A small image classifier, trained from scratch.
Model: 3.25M parameters, arch wide_resnet, norm batchnorm, activation relu, depths [2, 4, 2], widths [96, 144, 208].
Training: batches of 384, held-out accuracy 99%.
Data: 42238 training examples, 149.1 epochs.
Rows from block 5 of a small image classifier, named by matrix and row number. Rows with one number belong to one channel. Each number is 128 + 24 x the weight over its row's rms, rounded and kept within 0 to 255. All counts start at 0. Numbers have three digits each.
Before each channel's rows are labels from the 100 images, of 14848, where the channel reaches its highest value: "responds to" is what is common among them. Only what is clearly more common there than usual is listed. The data: capsule endoscopy frames (Kvasir-Capsule). In brackets: how many of the 100.
# convs0: first 3x3 conv (model.blocks.5.convs.0.weight, 144x144x3x3, each kernel summed), inputs 0-143
# convs1: second 3x3 conv (model.blocks.5.convs.1.weight, 144x144x3x3, transposed, each kernel summed), outputs 0-143

responds to: finding: foreign body (60)
convs0.11:127150120141100163107151115140096102146132151130113080135127093116156112123096133090117113153146119099124125096104113123122119093116129126149116163138189109140135149145110136124133139117122094154117156124094093155085162146126105151124150147183152160116145133153145112153126146161133148126146131130124183151088125130160103173115110092136147089147134162144114151125123157151087130143091182131123101107127121109166100119041120156150131
convs1.11:125131115103153136084103105186154138166113149101128106156131152116150111135104089123111148143117100071133085080119092098116120112120112137127141129133135090128123110140145109131102133131152103150097137122085111113113161132112118169153136154121139124134095134164106140110041119119121131112123123109114131095127138188103126138105144158118137137124164152168132115117131120129128131122109127087118088128136092112127090147065196153106112

responds to: finding: ileocecal valve (48); finding: reduced mucosal view (37)
convs0.70:156112160149140134138114160110141115150141118122140102125105123106128133140142107096116141114118088092128135165131181101135116131131099173142145122142100163140140173092111087121091097102131154129138141146132133144142164141165097107076090160156122084142106171166087124097145111139123168107108155131158119168183128126121148130122129095125142100128103133093120138162161144127122099117128103146079057114109164118131123162152142115145118
convs1.70:122109140144133119166113193102136134135141153164114094125165105114117147142115093144121100124139092131137095138096079124142103134127147154142121130201130110172104173148108139123116133169127118138144114111139103107108148058177091119125122138125105101140119140205141144106141150170134166092146146127110124124146143137097131155133183136125145154105116173117110125139148155112151137143127131101120141138099099169121120136105132147166128

responds to: finding: blood fresh (29); finding: pylorus (27)
convs0.95:161108151129187093128153103099142125104115091114103107109132130118109108131137138131160128143181131129131094138123125119132132127107124121120121173104112155131156103113125135123103145119111137153156148062110227116180143105104120130115131156138128102148139107118144103112143114114145174109086146160168145094124117133132128129136126135126089116130130166160108155145095181135148111128136102127196126083115086122120118100157121105135123
convs1.95:128164160140094132110109159149103111154102112154120122128083155138168145120132082125149148074169102119113094137136129133132098100113137130095108127130152176133099113151117112136124071153119112112163130117131188124123114091113116167138100145134142088142126117087144157151120097105119099125116144091131126137148118165141158128106124128107139084138134158105111138099131128128150133184181100122200091152112096156123118103122121125140103

responds to: finding: ileocecal valve (67); finding: foreign body (28)
convs0.137:150130110144106126107173114137154159181091110126135136151124126082139152127106143134131137192108107120156180125118085094139129156111098155133108108114127106142111131127114127102108116137129143108139136159103107148150187142099139100138115112112121176129132179168132117135116124158111089106162073129084135162120115144128131164156088133134165126098103117118129096118131150162130107098149091129162134134104111184159170122113132129153102
convs1.137:148155129098105116128152105153138126124112110123179137098153123146105151124112141159093191107091143124162166132130094139086117140129114132119126134126062106142138146089090174136092134121095128143096122129102119140123130111119123146154096153102156139160115090112184148174117145115125144167144125144113184128105150155085126148136098128143129124112130150145171121135138143107154119112139118136133128098107115146141125147115201179099157

responds to: finding: blood fresh (34)
convs0.131:133145156171107172123134130106113153164099105098113147110130120138174110141115175144122118142156120131120172092113119128141104132124116146069117135092115106130145115104127119128127132118115201152114115149163118116112145119128149135115124139190100147069183142128090113098102146111105126121096109131158098143129094145136135138127159110116157137090122095156154161114141121170104112178140164150154117091118076118113165113109133146123133
convs1.131:116099103086147104135135115179143127161075133111134119163112102111147108133129136133124187162131129149095131147140133128094140126121145128126136142118172102108148123120140161147161153100199102146190141135125132145119147115101143123147131147137104140127161089142145120171124112106145132093133102137140134170108120153137106197098173105150137121124137107167072129156116122165147111104167127146171135161114125139107098105163130147144134

responds to: finding: reduced mucosal view (38)
convs0.86:102123160109144079146134140118143143133144117112084126145128094097117147116144100114119139168081097178140128155113099182152116134140152137103099155102099114139111112163106136150128143066128142137122195113162118152154127097151083122103155142127129139143134146142129148139139187152116145126157170134141149120144100099138099143121133089131142124136102168119138141124156144120172110133112156150133132063098138109066155136127117122140147
convs1.86:138118145158146172123099142139107131100169131139121094142155127089126110070129137115120116123138124117135091114139088092094157090176117099153128146123149143113140150136131134125146091159116106111125084134142132077117109096114106096099112158132129122157101088143113179100125109081133131123113132130118148109126145145097097161064132123108141152138142122120119121133137132180163104135128152087115165115168109111123086109130149147193091

responds to: finding: angiectasia (69)
convs0.124:145141084130110132090112103114143200128128097115123122115146105125136161169130104146152121108110103149094199121165128122129141114122146115156099116094098098111114114182117112099129123166136106150099135137143136171123126107113145147116124141135145113091164111111133175131120180140158095159087151123101117141085125109134163134138115102123143149153085080124115145138103140141157139099169089130121114160100102107172097106122110119129125
convs1.124:120134107144127111116144150122192136102096103140148137133104141164146132120116124121096123121142101165121163141111157090173117160133150114082138158111117112136118120147142116102197155088129085091151134139135156144195163132128162125144103149115135113127151111125107123104173140099111114139121141122125122086172138120094153190102161142113107167161109122150149091149130145131144107159082133138143136151140101127124081126140139098144152

responds to: finding: angiectasia (88)
convs0.39:144104109107130139094113115084182125144127089114070151143130138157125136141105100108126111130105147100128188101124124119091135095140081140149133087145113104161116130120110152140130174152114083111122107119118117174146101122115147134129104099160211116100121172147111077129115134113097103108118122121126138105122165095128165147148171114153112166124135129150134126121106136113090158164104102107146092156130113133130142114121135162147128
convs1.39:111114131138137127144149120133150094092122069132115144136125134133093100184104099116078108151105175142131162123169161148129115097130087128140142104121121128128106140130119118145112174148140144121086147157104134153153130064151097080195107126106098144119111148139104155171109141126092143095101140109144132126168127161146121120082167114112148108150132100112109156165090143167132132132106125146103128085113122132162112133131133135109145

responds to: finding: blood fresh (45)
convs0.56:170128098141121125107128115116112146115102152135130120120106147117154121122090112120103153128103124152090198147115131105131106129129130130118135104098115125134088110091105152164099131140129161147138130135097155114193128120120105111115085170156137132137134145144128102100121149164118147094132112159128180125177105112125147103153101127112123121107133100124127146169082144166131175093140159125084138100147144113110083104128085123062168
convs1.56:185122111095120131118120127125105130124130116106119127074090144131133122069141107106155151104137094177103151141135140134137090115103143108126128109155120088073095109103133128136121088166111119116150086140155136120149114054150098149154094126166110145144112108116154131135133116105092125119110147143141125092137154154170105103125112155125136157149143120112138130106165119178108130113135105117147155086183173154156126115092120121143114

responds to: finding: pylorus (33)
convs0.67:101135104164120144131131136132096163140120107119119125100146136112169126125094152112097155138093160061072101096067150174133152107143135114119125118136087165125136123135150114121143131098094160093154130124132126124136135136093125175108097125160130121103165174111125088112146080130129144117079129168167128130129129131131111100139089179146124170120117120132119120144075132092135100127107141138155163125119142121173147154123137110113142
convs1.67:144134109113129129127088146143087159149070090114134106135126164157144139144123126122154104137161192101087123111095139161059131158138111119103163142119104135144174078116129141118155148155136135118170115110138129153108108199112136162129169106128140134130151117126163160126113114138108136122107126139169142147167093108151124122155128100165108128112073134116096123152142134103142150110120109117163146156134160153151107103132151136145111

responds to: finding: angiectasia (68)
convs0.29:199138085114116094147094114100133095129158130115111162128126133130156108112102161112160139106104160109119131131102166142091132146159113152131153128106119125120123132110141089134112192091111105111097112084119125127105085136152138110123135086114136129166144146092149137177115152116121123110120088105121169097155124108151158131140165154143122151140126129110140111098087141129137115158144174117127136190099126196147100135133130129133105
convs1.29:173116141148100070092102128115112115138135111142109152099125146173119145166122153131107142131110163147102124135129186117100128090166133091147134132124167155122123113122127125133112203134097131127096120102146176166110135179116117120107077158128109128136112121090150162111131124131094147114139126107129160107150128152145161181138137160109148111149099098097130140104153094137112137138130116113131140093112089126150090155153151124096090

responds to: finding: ileocecal valve (77)
convs0.143:139148121119044109135131097128124090167103151160081142131126138109134145090092115162143161134133119124108108131122084101151156161140120175097145123138130119137138116163094165145106137131148124124182144153166124144128121118131169087122097128124140154109162118160152139130159109105132147132141096119088154128097126135151124148112148148131134177136149109137109131128150166127147163127146129173155132132167077163146145127133189154119104
convs1.143:105110180105130134134163110115123130120155108175162114113120085140126171092133100159141205141134134131110124121095126118095137143126095122140134082143122117133152136122115172207135143137093144111095144137100126126114152108124138157129062116106127181120134133119146149140090162094117131148126150098076125153140166150119101167112120129125131129083111108160140142121114116122089142167142118121138116102131122172112126121153104142157136

responds to: finding: ulcer (39); finding: ileocecal valve (26)
convs0.3:092138131157108113143125127134152147147104167113109150124117128165122130141131138125145127118162137125149145164196124141082111167083150100156133146148119172080088123085104170136110145100125094120112116130126127151113120142099097088150152129168132122106139181092113120128142127093130130074119136138148099150160115182088154136102140061120125125156119150166113130135143087159110176122142141120124150114142127121151103130118106109112109
convs1.3:078125081108132122132109154143092142155118137088132111120135145137133138166074134129137104117115165141120161074103112143124146139144144124129093136164135112085123111135151115155160139147133135128111118143155116138118107147114160139104107103103140133122099153126119107091152098110164126118114143107180147139081148120157151140129106130124089109084104150190097148159086085117102109125071167109121113111105173104137150168144096126130102

responds to: finding: ulcer (46)
convs0.6:111092154151102126110105100156089093145127098139142130165148117114116082135159085119085151115143105139102097134129129147127134157095130129117130083123124157187111114098115112100120124122108131123104146153120122092150117089106123128101124163135146101136119116142160112103169148121119086150170118123120099120143135148110108128104103134131123167178136202176114129147078095142171141142148117108099106137119129151187148102107146124111143
convs1.6:129114154130109148149119088170113128127123117138139103179128123131099120118204120149128097134177158125087177149126125122125124131128091168133130112096130118111121089132126196129163143105161090131081152110104147149123089099139102109115154137126178125136124109144133107163119122140114111125103109115095100120114134157116108120123105130065146163135141122134170121142210106140128126093110119118139112169111112127121099101110133140122111

responds to: finding: lymphangiectasia (58)
convs0.110:101076131123083142129124118113093163120136112137150140105104120145172122161141142107107107194107096148108137128114115117143145122125121091124137137123087124138095121128153091126101110155146111122109122101141104137125139109130097166077115183153089163123138131163157166125063141121102170127092108106129125118086119153126168132113096112104118097118165138125122104097110124088123109131100137157117133127135131091126120118057094098147122
convs1.110:152112141130083124129126108125103137103113140161093104140151068114179113134161159119091121077127146091091150101131128144136130114149151077077121158094105126086124144153112091111130103118132113123099129107107151093113089099124114132114126118124109134166153123111133057109126130122135115120139135113140121087113101140075126151144125098092074102132143151106120158174103139139158103125120120116128095132109106099148125166119090124142097

responds to: finding: angiectasia (50)
convs0.71:092133125147134095138147151106125129144111133130129143113148123102100114172141145113139164124158176118130092121123155140144133142125126091185112100115127101148110105114135092079156127126105087146111133155138130126175106167132200119142117124113106082102130134125168091148104119134126101097138143141139130119140136134131095165130102121150163122128121144120160117119129090065121192089086161142098126063139129109132100086122125132133122
convs1.71:139141131159132108155142089140127148108115143103148172099119126130081095160119103121133103124175153095150100113145162126132161112140109120154135101150101114123083120118151187101139102104119114132124159142086140151163088145114169089127115108104126115115134147116126129156100098109130087126078175128115139127112111178150094124130147120099147158122124116135100086124149164106146093134075114140121126079129149156165106126075127114111123

responds to: finding: lymphangiectasia (56); finding: angiectasia (39)
convs0.112:109132142155108172146111121158175152117156119136131126179091126152135099121072116126122112146151133138180132123120128133132136119154144139125081121106095139130130150096132128140113123169181121117091102145090129136137092151117109133151156123148133092142116116122090126091092133122085096188112122095100130103138144127172127154100137137098122103102092142163140147096095143136137116178118106125126140193162115098157153116094113105128100
convs1.112:112125092112132133142128126136153110167104122096126117161090120118166121115128103093106144093120123117200142122118137104136145118130148118147136111115114082121142116122106149119115173081189144147097126114107119180099111153103156119122161114114098104123090107117115122121104070132106132100118136116141137128130159109138120121162116146119112146128128154150151161157108117141121047121157107093111068126134103125105123148159089109186133

responds to: finding: reduced mucosal view (100)
convs0.81:171115125094108118111148111109103119120119108109093135105135147166164091121121104091115105143099143114124126180123168107117120091116139125108116146126122147148166131109140092096156135149126134085123116107110080141103097132187127103099115120129116122135130130120143087143142109114097163138173090134148094108121149119126164129201129120126123118120143125137160119117089083115187090166137166120117110170152129075151095132132112153136119
convs1.81:156131143101133123144092153128133148128126115132086119124177118144105117179150145152096118121170147117112131169104128142138152145108106152120116113138089152114143101143096130145099124157116097137116096114146137099096138118083162084139099149129129134080134162121159080111130131139128136142191106122117154101142137152131138119167124083145122058148158113079124113148135125125185102117141146132112073091117144113106112168109096106125127

responds to: finding: angiectasia (89)
convs0.13:152085117129080102134059084142126130128157127092186161193106111168143152131115171130170137153103157117157102115110133106105164120162150130152111107110125121130122099173100107137106130158141114154134114163145117182132133141122160118125120132115077143144119111135132126100134123134121146160096118123143109122123128154162121125103151117078091136122123132114106155126119125095178118141103089117113092171139106128150160120121104097138123
convs1.13:102126099081131113093114139127132118107073079086172157128113134136145139107110120143150150108120178108119074118132171124144170105166148123141132146129137084133164086170126082091181149111114125105150133143134113148107135120100130138101194147109154081141129109101138131103149135135135102116124105152133140114143106128091160168122118098132126133087134152113158134106126137078151103153145120121170144107123100148111145149121128141134110

responds to: finding: reduced mucosal view (47)
convs0.138:107163183144117148100108130090120112148139101130142135123125122162112091122142118140127119132130129139107142160117090130143109136165117151108128147140120121179153123147124130111145120141135138144124139103130109130120120151111116116121085183159169083118128121151109121139127118109124090133063112156155127097117166115114090143143132103108109147156093135167174131198088117099105140103127107128104130135098086116163112118096119045173143
convs1.138:145130098170133130117081130160109098112108121120141125121121108169137129107139156159117161138107134145123196147145102153121121119133159129129133153168107138128140131166108168152141138112156097138171095106098165131156130131098130106203134132169161113136126139100091100125117154134122146112108120132120129117137209153089084116153097114119130125095108095176130181130131154136128115143132136115128147115109128161140144108088130161153158

responds to: finding: angiectasia (26)
convs0.121:161113111144102136109128102120088118132147150134097167128116139111123113110135119129119144140154179110099155111161119125148132115134147134102074124166178133160128128122140141070112092103164139138114113082148089116161117143053143153109091127143127128126129142118083167107143128109114143111108098095096144145162138143153113150103148113146111146145138105099149138123109150133106115134081138133175099109148110117127079100149151130077174
convs1.121:062160077155080133108123105142127097096140120131075149097140108133138095105095175114112119164192136169105155114104110128135135164152119146125135106108146115129148136090118166166151112126106115137111114105107098105131115169104126116138108141106128110158127097128115129112107093122144105091106131128124073129106097123172102153106176131173148161119153140151124113097149138136118160128129167128119114089144139107155119125166135120136140

responds to: finding: ileocecal valve (89)
convs0.53:144139094110071133095096171159128130122113137098110120146094113087116124118141124137156126093149120075101146115150168105101109143134112116106135144113143188144168153134138164160133158108115134104121140115134098169150105084146126113088146129119124154119111164109141159108162160103148108139123126147136156121131086114121122110112136091135122099142137123146136090113092088162105139118141120137138091079135147079116152174139107183104154
convs1.53:147165130114117133151087160143150147115128123129094121163167138104130118092103113135135126127150108113145126113085143146091129127099153115107126152163118164185154094124129128104129135155080140164099136133162134098142122110108104133093146145139130111106129110119109156106136093156131170105161155113171074119125157165167134089108102157089133132093138109128092112105101109142084170117137080098125094121168135135092137127084140123147118

responds to: finding: pylorus (65)
convs0.123:133172097140197111148100136123094150121088113132106143106113136107102140122149132135097138138109109166172114166122111156132114173157131125116145133127128096145168095117136152127122146084133096151123158094156140116132135110090112098112130116186163145120131115063097119152155120105133107129107119124138122077128134108095169119127122153087072128141123113160114166127148127186115095129150117134129131129095147101082142121104114126157141
convs1.123:123144133095095162142102158102163135122140100091178130103123122121152100109114102151091107180117143129131117108143147123124143166087156100125102141114087146136119103106148115157139115130126144110118111102164075159154151107118110129101144176176189110137124135071104127113134117129108095114113171124108133108107105131122109137140111151135081135122112154141067111117088142110146135129135126137136139169098099113107110083126140142181111

responds to: finding: angiectasia (80)
convs0.4:156152134105150138102107156102130129096117154091134133112170129129062123112121168173163121097146133118161117115111094101127127120147111134159110119131114117098113138102147149119140162154132142143105099141070114172121123121110191145122147129096094098147212139146120127119109106125136101101108080122124155111141102136120115124120127110148102144140134105135131145112165170080106144168122133135059120109089120126134109127114111113104144
convs1.4:128145118082134136115090116139163132119107121108147201117120132127071106129169111100141126130141181178156134150144153099171110089113087162169135107114120130139135172112097120121133167114107110167100125180128120156112113173113106125144120133167148157129171132103170115147113112135140143150124125151092117120141108156153152118123177107145154147126126099129167141116160150141121076154127124099102109111139128108130118117094145111136139

responds to: finding: angiectasia (83)
convs0.48:115120147086112126142077099131115115160115135115111155131134110134163103121158110112122136108154147134169116118131177137139119121114126146102126149124102115138078107125123134118132121121149109167110072181138112139144099150161151145149131099160096173153131127102066151108081152142124096177111128081095142114147099132163173158092111116131100161103154100123121157110128159123157139124130100135118134131171149109131156163104082160141119
convs1.48:134116102129102220122116140136094136158121069152117113158145139083161134112130148147125091114146144124160091145125129130107166136164160093111112127126108105143125183117116078112131160115127154142112086144127129172126113142130130118118147118130101149127129118106097161138122132113126144089129147119093165104154089139120177172111173142116131106122113121135096154100108117122144139155111128119149110133151082132102153134183097106157152

responds to: finding: ulcer (29); finding: erosion (25)
convs0.49:151101126129103121105163147138107180126134114142172134203107141101118138149124131138166147136136145137111152164110118146168114147124158094109133098082102137144098141145132152135134108102124134131113099126110122091132140094083155111114117141140130103096160140158120118117152137153153104122126157098136116138117147076138091186154102146097140153164109119163136143148179082099132088115105161112118081157098139162126119120162114129117094
convs1.49:147174127125104109135163118150106141120164124106209147140122168105140136115128118115108128144151131081130148114102121110115108088070169129139115133163143122103084142116106148127131097159108120125131103094120129156110125110164116079112141114146174152160121128127105147151117123116154092119130153154083146152107160137144100125118103124092135160129098109098155149113182081144153123101118087113118118118162088120144110096146119172131124

responds to: finding: blood fresh (76)
convs0.31:148107154142111113131122106094096117112091128095121149096110119123159152137119131125121154078147146110121119136084100102135149090105129104102140091145084120141121134074117113159095163138140127105120141125150138132144163115164109156086128132136141143118147162109161087168058125121152140151143170124078159146163093138128103124186132109160159108094123106157098129161110079130115137089135144131134147126108106128165150128116107126106141
convs1.31:223141163110142164124084147164131098159138107131115108103132125114134095103107149118124084092147132122115124110127139130122080122118125132103185125103146135126089109149135094117146108135134121134117103120082130093111117136121137149182153164137141098110094116099092068155124103123143118134106126100120158140101122183152127160130105108105155110128139142154154132120138122117169138145105089138124105135117186141111095130107153149139137

responds to: finding: ileocecal valve (40); finding: ulcer (28)
convs0.74:090163126121112111145178107179206182107164087112113109126150139115177166163135123109110123174154120131122182122121121103116125115107139123142124123117123099146132124119126143089110130110134093134131103145130074125169158154122148141157112129162150114095086169105125157155106093124098166120109113131149135125152151090136121090076133124135137128157119178150130119135125146137142126154115148102112136161131121151157157108134112109149133
convs1.74:101140096148124167119140108082168158085131130125101139109113099136092174141146146119119145090104141136160119120121091119094186111131129131103111126118162086116131141165115165162171132127109109074138114131086087140123175138100133120162133113106116134126139098132127128134128151106167149142130136071109127151111140170147119137121083146112126133147116150114151114147103150113143097114128119098163153103152079119161164175117115093152141

responds to: finding: reduced mucosal view (32)
convs0.99:117174089155096108127112131108095153138115156104152158140139159144178107149141150115128161112093147125077130183101114172162125104157120155129099133115194139118157139094141127091096143178124082107116139115129120113134132138128136137168120178166124139118070103157117099099116156160167106118131079182116138081133140120122117150121116147139129135145106154112121151120152130142118142111125119152145136116108105106129150121160109116120112
convs1.99:128118093133083092124131136111133161150093093125158112099104132139115141105174118121145114181122080136117112126158085123150122114144149163143119172137151124106096157113166132081138124122157128166164121122118086088135148091127096114108152117125060141107151168129124131096110119126128162063148152134107111136140125149106121117151164137143165118171127100125126122124141159158163102138141116136120099150156106128116133117157110105184135

responds to: finding: lymphangiectasia (42)
convs0.98:148128133176143157170112097141119121135137118143168106146122123192152132150134108140087123098125108109141141101132105118107157122151137140149090115139127110153116114181107104123080134129160152137177097107103132147163110105124139102131203131138142133140115123118113116088124155111123165093088136149102090101141130169106170147116093126125130088126149155161118150132097101147122127097096090141129159145119131124133104093123090131169167
convs1.98:110088111105104154110136143156125159090107117141130129165102143174172148083167145127155120105134109164164159115119130159119129115166163141161133122139140155141151105114127148102125141090177153137154122119103139158133121145135109150112148138112143120135141101123167169136179164120151098083095143152122147090165087127124101143124139112133117097145100150120124152124126155121089143090091093109200131109135111143156117096086126115132121

responds to: finding: ileocecal valve (73)
convs0.62:116115167135099110189100105116159126170166152130136115130141148133154139153150114127121155135081091167122159139120127169113127123173110103139089129116150125100130097172112090110129136107110121103095113127142090137101156100097108145122139138070118152088142155163126136103149107146134111141108112137139145095111156111169110115109114109143182093125131140153161101080143147099117169087098121116118103139172112130125112130099096114153112
convs1.62:093083112126159133133132114123139152123102109095118136134139158143143084147145125193101102157116111101141146131122116180095114129146148077134126088131098123128110105131136129112117088125131093101139109124118146093118071114100131118130187134125119131111183139108155117137157158136134134160157119161108134154101137136074137094108117082118125133130113091089122119144138177120109130080102127133100170174130098100138113129106130080137116

responds to: finding: blood fresh (37); finding: ileocecal valve (36)
convs0.109:085123134133156112136091132122142111113118091086088147098169128128116141142128110141120151130165126141137134103153135165182112109133125147092105139102106162124115125171104138157183116159132165137156164139130110117117105173084161157108091142113121138081121110105125105126168111129144122113126138114067170079129123105121137121166080138124109156102102144107115106104144094138100115089123166141181120116122126088136122149118138139096128
convs1.109:111088092083101113119148089119114154117139125117158095102120118159136145168103119138103136101126124112108124119098145152099157142114137124135119167138141141068114144127130145132167096104123123108116153122149138142130115147091121092116087107126122153130122135111118173169119136139087095107145123164143124151088126141086083112068135176124169152151108114123154096085147099089129117109128158149126116161109176092139098141112153113169140

responds to: finding: foreign body (77)
convs0.75:159113087137119142162134132104103086141145112094126117135107135124152141093127156130122137138106130151131108111111110136154118120082115128089138092150146092155140132144135101121098113114175121132081136129124173137091157138163136160104111083146142187104067134071116106097088132118111131151153121119106132143137113157138102165107137104147167104159103074179116138118090114139156106107144153160131131143102107141168110126115091142125119
convs1.75:130155136120148113134146157170132128124098139133113103126123138141124139142156116119160088134130116099154116135107137116134129166137152139143116119140142137148196134151175151141114126116139119112139103090138143130122168126152112162142138113148168112089127144102153098169127120130098089099149079112120185132102095117128121170160158105148113116090120153175110091126104113144115150100118085156130091154155153119165156162127208148162136