Weights of a small image classifier.
Data: 42238 training examples, 149.1 epochs.
Rows from block 2 of a small image classifier, named by matrix and row number. Rows with one number belong to one channel. Each number is 128 + 24 x the weight over its row's rms, rounded and kept within 0 to 255. All counts start at 0. Numbers have three digits each.
After each channel's rows are labels from the 100 images, of 14848, where the channel reaches its highest value: "strongest on" is what is common among them. Only what is clearly more common there than usual is listed. The data: capsule endoscopy frames (Kvasir-Capsule).
# convs0: first 3x3 conv, stride 2 (model.blocks.2.convs.0.weight, 144x96x3x3, each kernel summed), inputs 0-95
# convs1: second 3x3 conv (model.blocks.2.convs.1.weight, 144x144x3x3, transposed, each kernel summed), outputs 0-71

convs0.15:150098143077122158148142104108094160179125113147115132151154118113130089150140105122080122127116152124114103171129141149131152132142141123188110136142126108127160120143151135129113139094124108156151139090115176099108168094124137138164137164089115124166135103112130116179140100097113105093
convs1.15:183171137106100112108159120140152155170113143114143126197084091150093137171136103150110145102137118093127112100141117129117141154118095129154135103115099139129099156115142134171067140135143114111123077098126125136104
strongest on: finding: blood fresh

convs0.41:110110099125160134142091099111108142148141110095114173126188132123110128131130139138117101105108124113167133117130117147138117153159154144129155093148120102167134112109134120154091106111173115216163133088106095111124119129104128126099107149119132120132145117158124175182136124116118171133
convs1.41:113173147138103133098126150100121098127119111101128135090085159166094124136147131120115129113117122122135134118105173129123127146112158098138158122179115166147159122127120126098071116157188135136148143141124144110117
strongest on: finding: blood fresh

convs0.114:176118165151120155124170120120140150145096123141148150154123109091125137183119109112114162147137119121086125121138128180091106140111101142084152110099149124144130098125168109120140164147129097140137100171109121128109083146100129145135168142123108148183117161118104105113083139161142144124
convs1.114:143128104089089135109125098103132136152112153153135154155103156126076114139100114131112149172133112108119111132203126113102113106088155083119142111084119085117137075126112120130123114115148121132137127134124133107116
strongest on: finding: ileocecal valve

convs0.138:134115111125138132128128151116162126121110124152106133170155103125095164127146100134128145131141107158120125148112126091153073108190115111156083102113117112091146133105123139115211117144142089141160146121155114139078112114122084122117132141167119097089132151117135148097122128086098143127
convs1.138:127152085131086107106139129169085116118097110131127124073152173106112101125124136137129156101114131115106152118116090143145153118125106106143149137106116158130142135116087112151157142111148149142094117123119063102109
strongest on: finding: ileocecal valve

convs0.139:113097157155140096124182115102139127155079175174128102116127115106153127162141157111103136165097100145111092094100143114122107131151123100115092138126124121101135113121159105140151147103169116145132127108165190129128139142084144119124091094157145137123162077142122155124146147124135137125
convs1.139:150121129113152119056154143139101131114149120128122152120159093118146111112122133164147119124150148112116138183161117122123139144139132110125133162085172140107125119062145095144143112153151142144157114126074086101142
strongest on: finding: ileocecal valve

convs0.74:167073145126123147118138122121116123058141198110144163149139140160143111109111147093106139128136149096136180166113124166128144117110122131104144117103087126132117137170129151164122132153133122097123106091162153167103080138121114138105130150153107135129122133133114108114122120122127148189
convs1.74:103134142143136102179142123144117116095135147173127124134152120123142145165138127106118091134160060151119080125147151127104177125147158130125099072104173172125134104106132178138101090116141153108097109091174149105140
strongest on: finding: blood fresh

convs0.26:142116105125137091121128109144121153124163129094130116089101146130112132135139111174125141123090071163104088129145169122131157142100149116111091138112168108092144129160122114137072089119108087142111115104135196112120132109119087134110126123113089090115151107120092134099127166125123148126
convs1.26:123169137183115118148116177102113156081140135115155112119103156146163136153124129113184128138105162165148154138126099100132138163096107098130116107153164177128123144117161155132118101094089166128185160142120126097092
strongest on: finding: ileocecal valve

convs0.21:123134144099159111145111133107110097139107113121117116152114152135132147134150193094108139089158135101100144141195147130163174123108176116133126155173157151136180157123130119116136161155105167134103103142123150156139121157115171146134119092109144126113099108148128137119095136113101112094
convs1.21:151126155130097137151118060139138150129115135115110127114139097089149143131100100145128163132186129167121148090136112102122116065140173111117140114136100146143152090096113151113122099115092135135118119164185126121116
strongest on: finding: blood fresh; finding: foreign body

convs0.49:104100108107119130127123129080090139116102162102164124134149124144124106090108155147072110135102135127097139171149145147131078135166111151124126150126151158134072168107104116124151168121130114129120132120143096105142110109139149086110105100131106143156163143161121120117194126132138165102
convs1.49:158139125109119140127125114090176152119148093107099088109121102118143123122161153103124113076146093100105123133123156126053112134159134150117114149131106140097142120164112118154106161140175119154144077169120118112125
strongest on: finding: ileocecal valve; finding: blood fresh

convs0.39:108149122087139097197149126129114138148177135123090113084089152135140102141155119113112138093133103084128153125152142104102117131154097133111105131132121182107132131152087119100137139108182121128135141120160102149139105114103096152121108076130120139108119149090121103133098172146126099130
convs1.39:172130127122165131160133123099115117133137146151186138108117109124124151151134142153120133133114106132139109166121168152142130140125099084155146137118086083114139148158118101162171155126126150093118147095114160169076
strongest on: finding: ileocecal valve

convs0.81:128130119116118131147081090136145116078152139131100147125165123125120087120148116124167088140120138142138122136105145134166119137120109116175164140163116133121095117130116120142113165085115123097185152135138102109130136086157098116097169125100150143188170154125147097084112117154114133155
convs1.81:122121148069106203112132140128165119095120112134151105120119099133139095160149123097109122156118104159113127126158115140133128107148178094120125098160128123116185120135168081076136136105148123140145135115115152099156
strongest on: finding: blood fresh

convs0.51:111136115141087161148139104131166158102075084123119139135097126127133144164110124122114096153141136180104096126142142104140103110134104130151081100226130153125126143129133133136127171124108109117162140163143116151144092140098097103118136154127117107123122095156106097130121114109116129156
convs1.51:124119114115121132174117163123120126088109154092083128118083114125078090138124105126112110142085072120123116164135139121125155095119132141113139157115110110100131139113101136124154163118134112086129123092097144071108
strongest on: finding: ileocecal valve; finding: angiectasia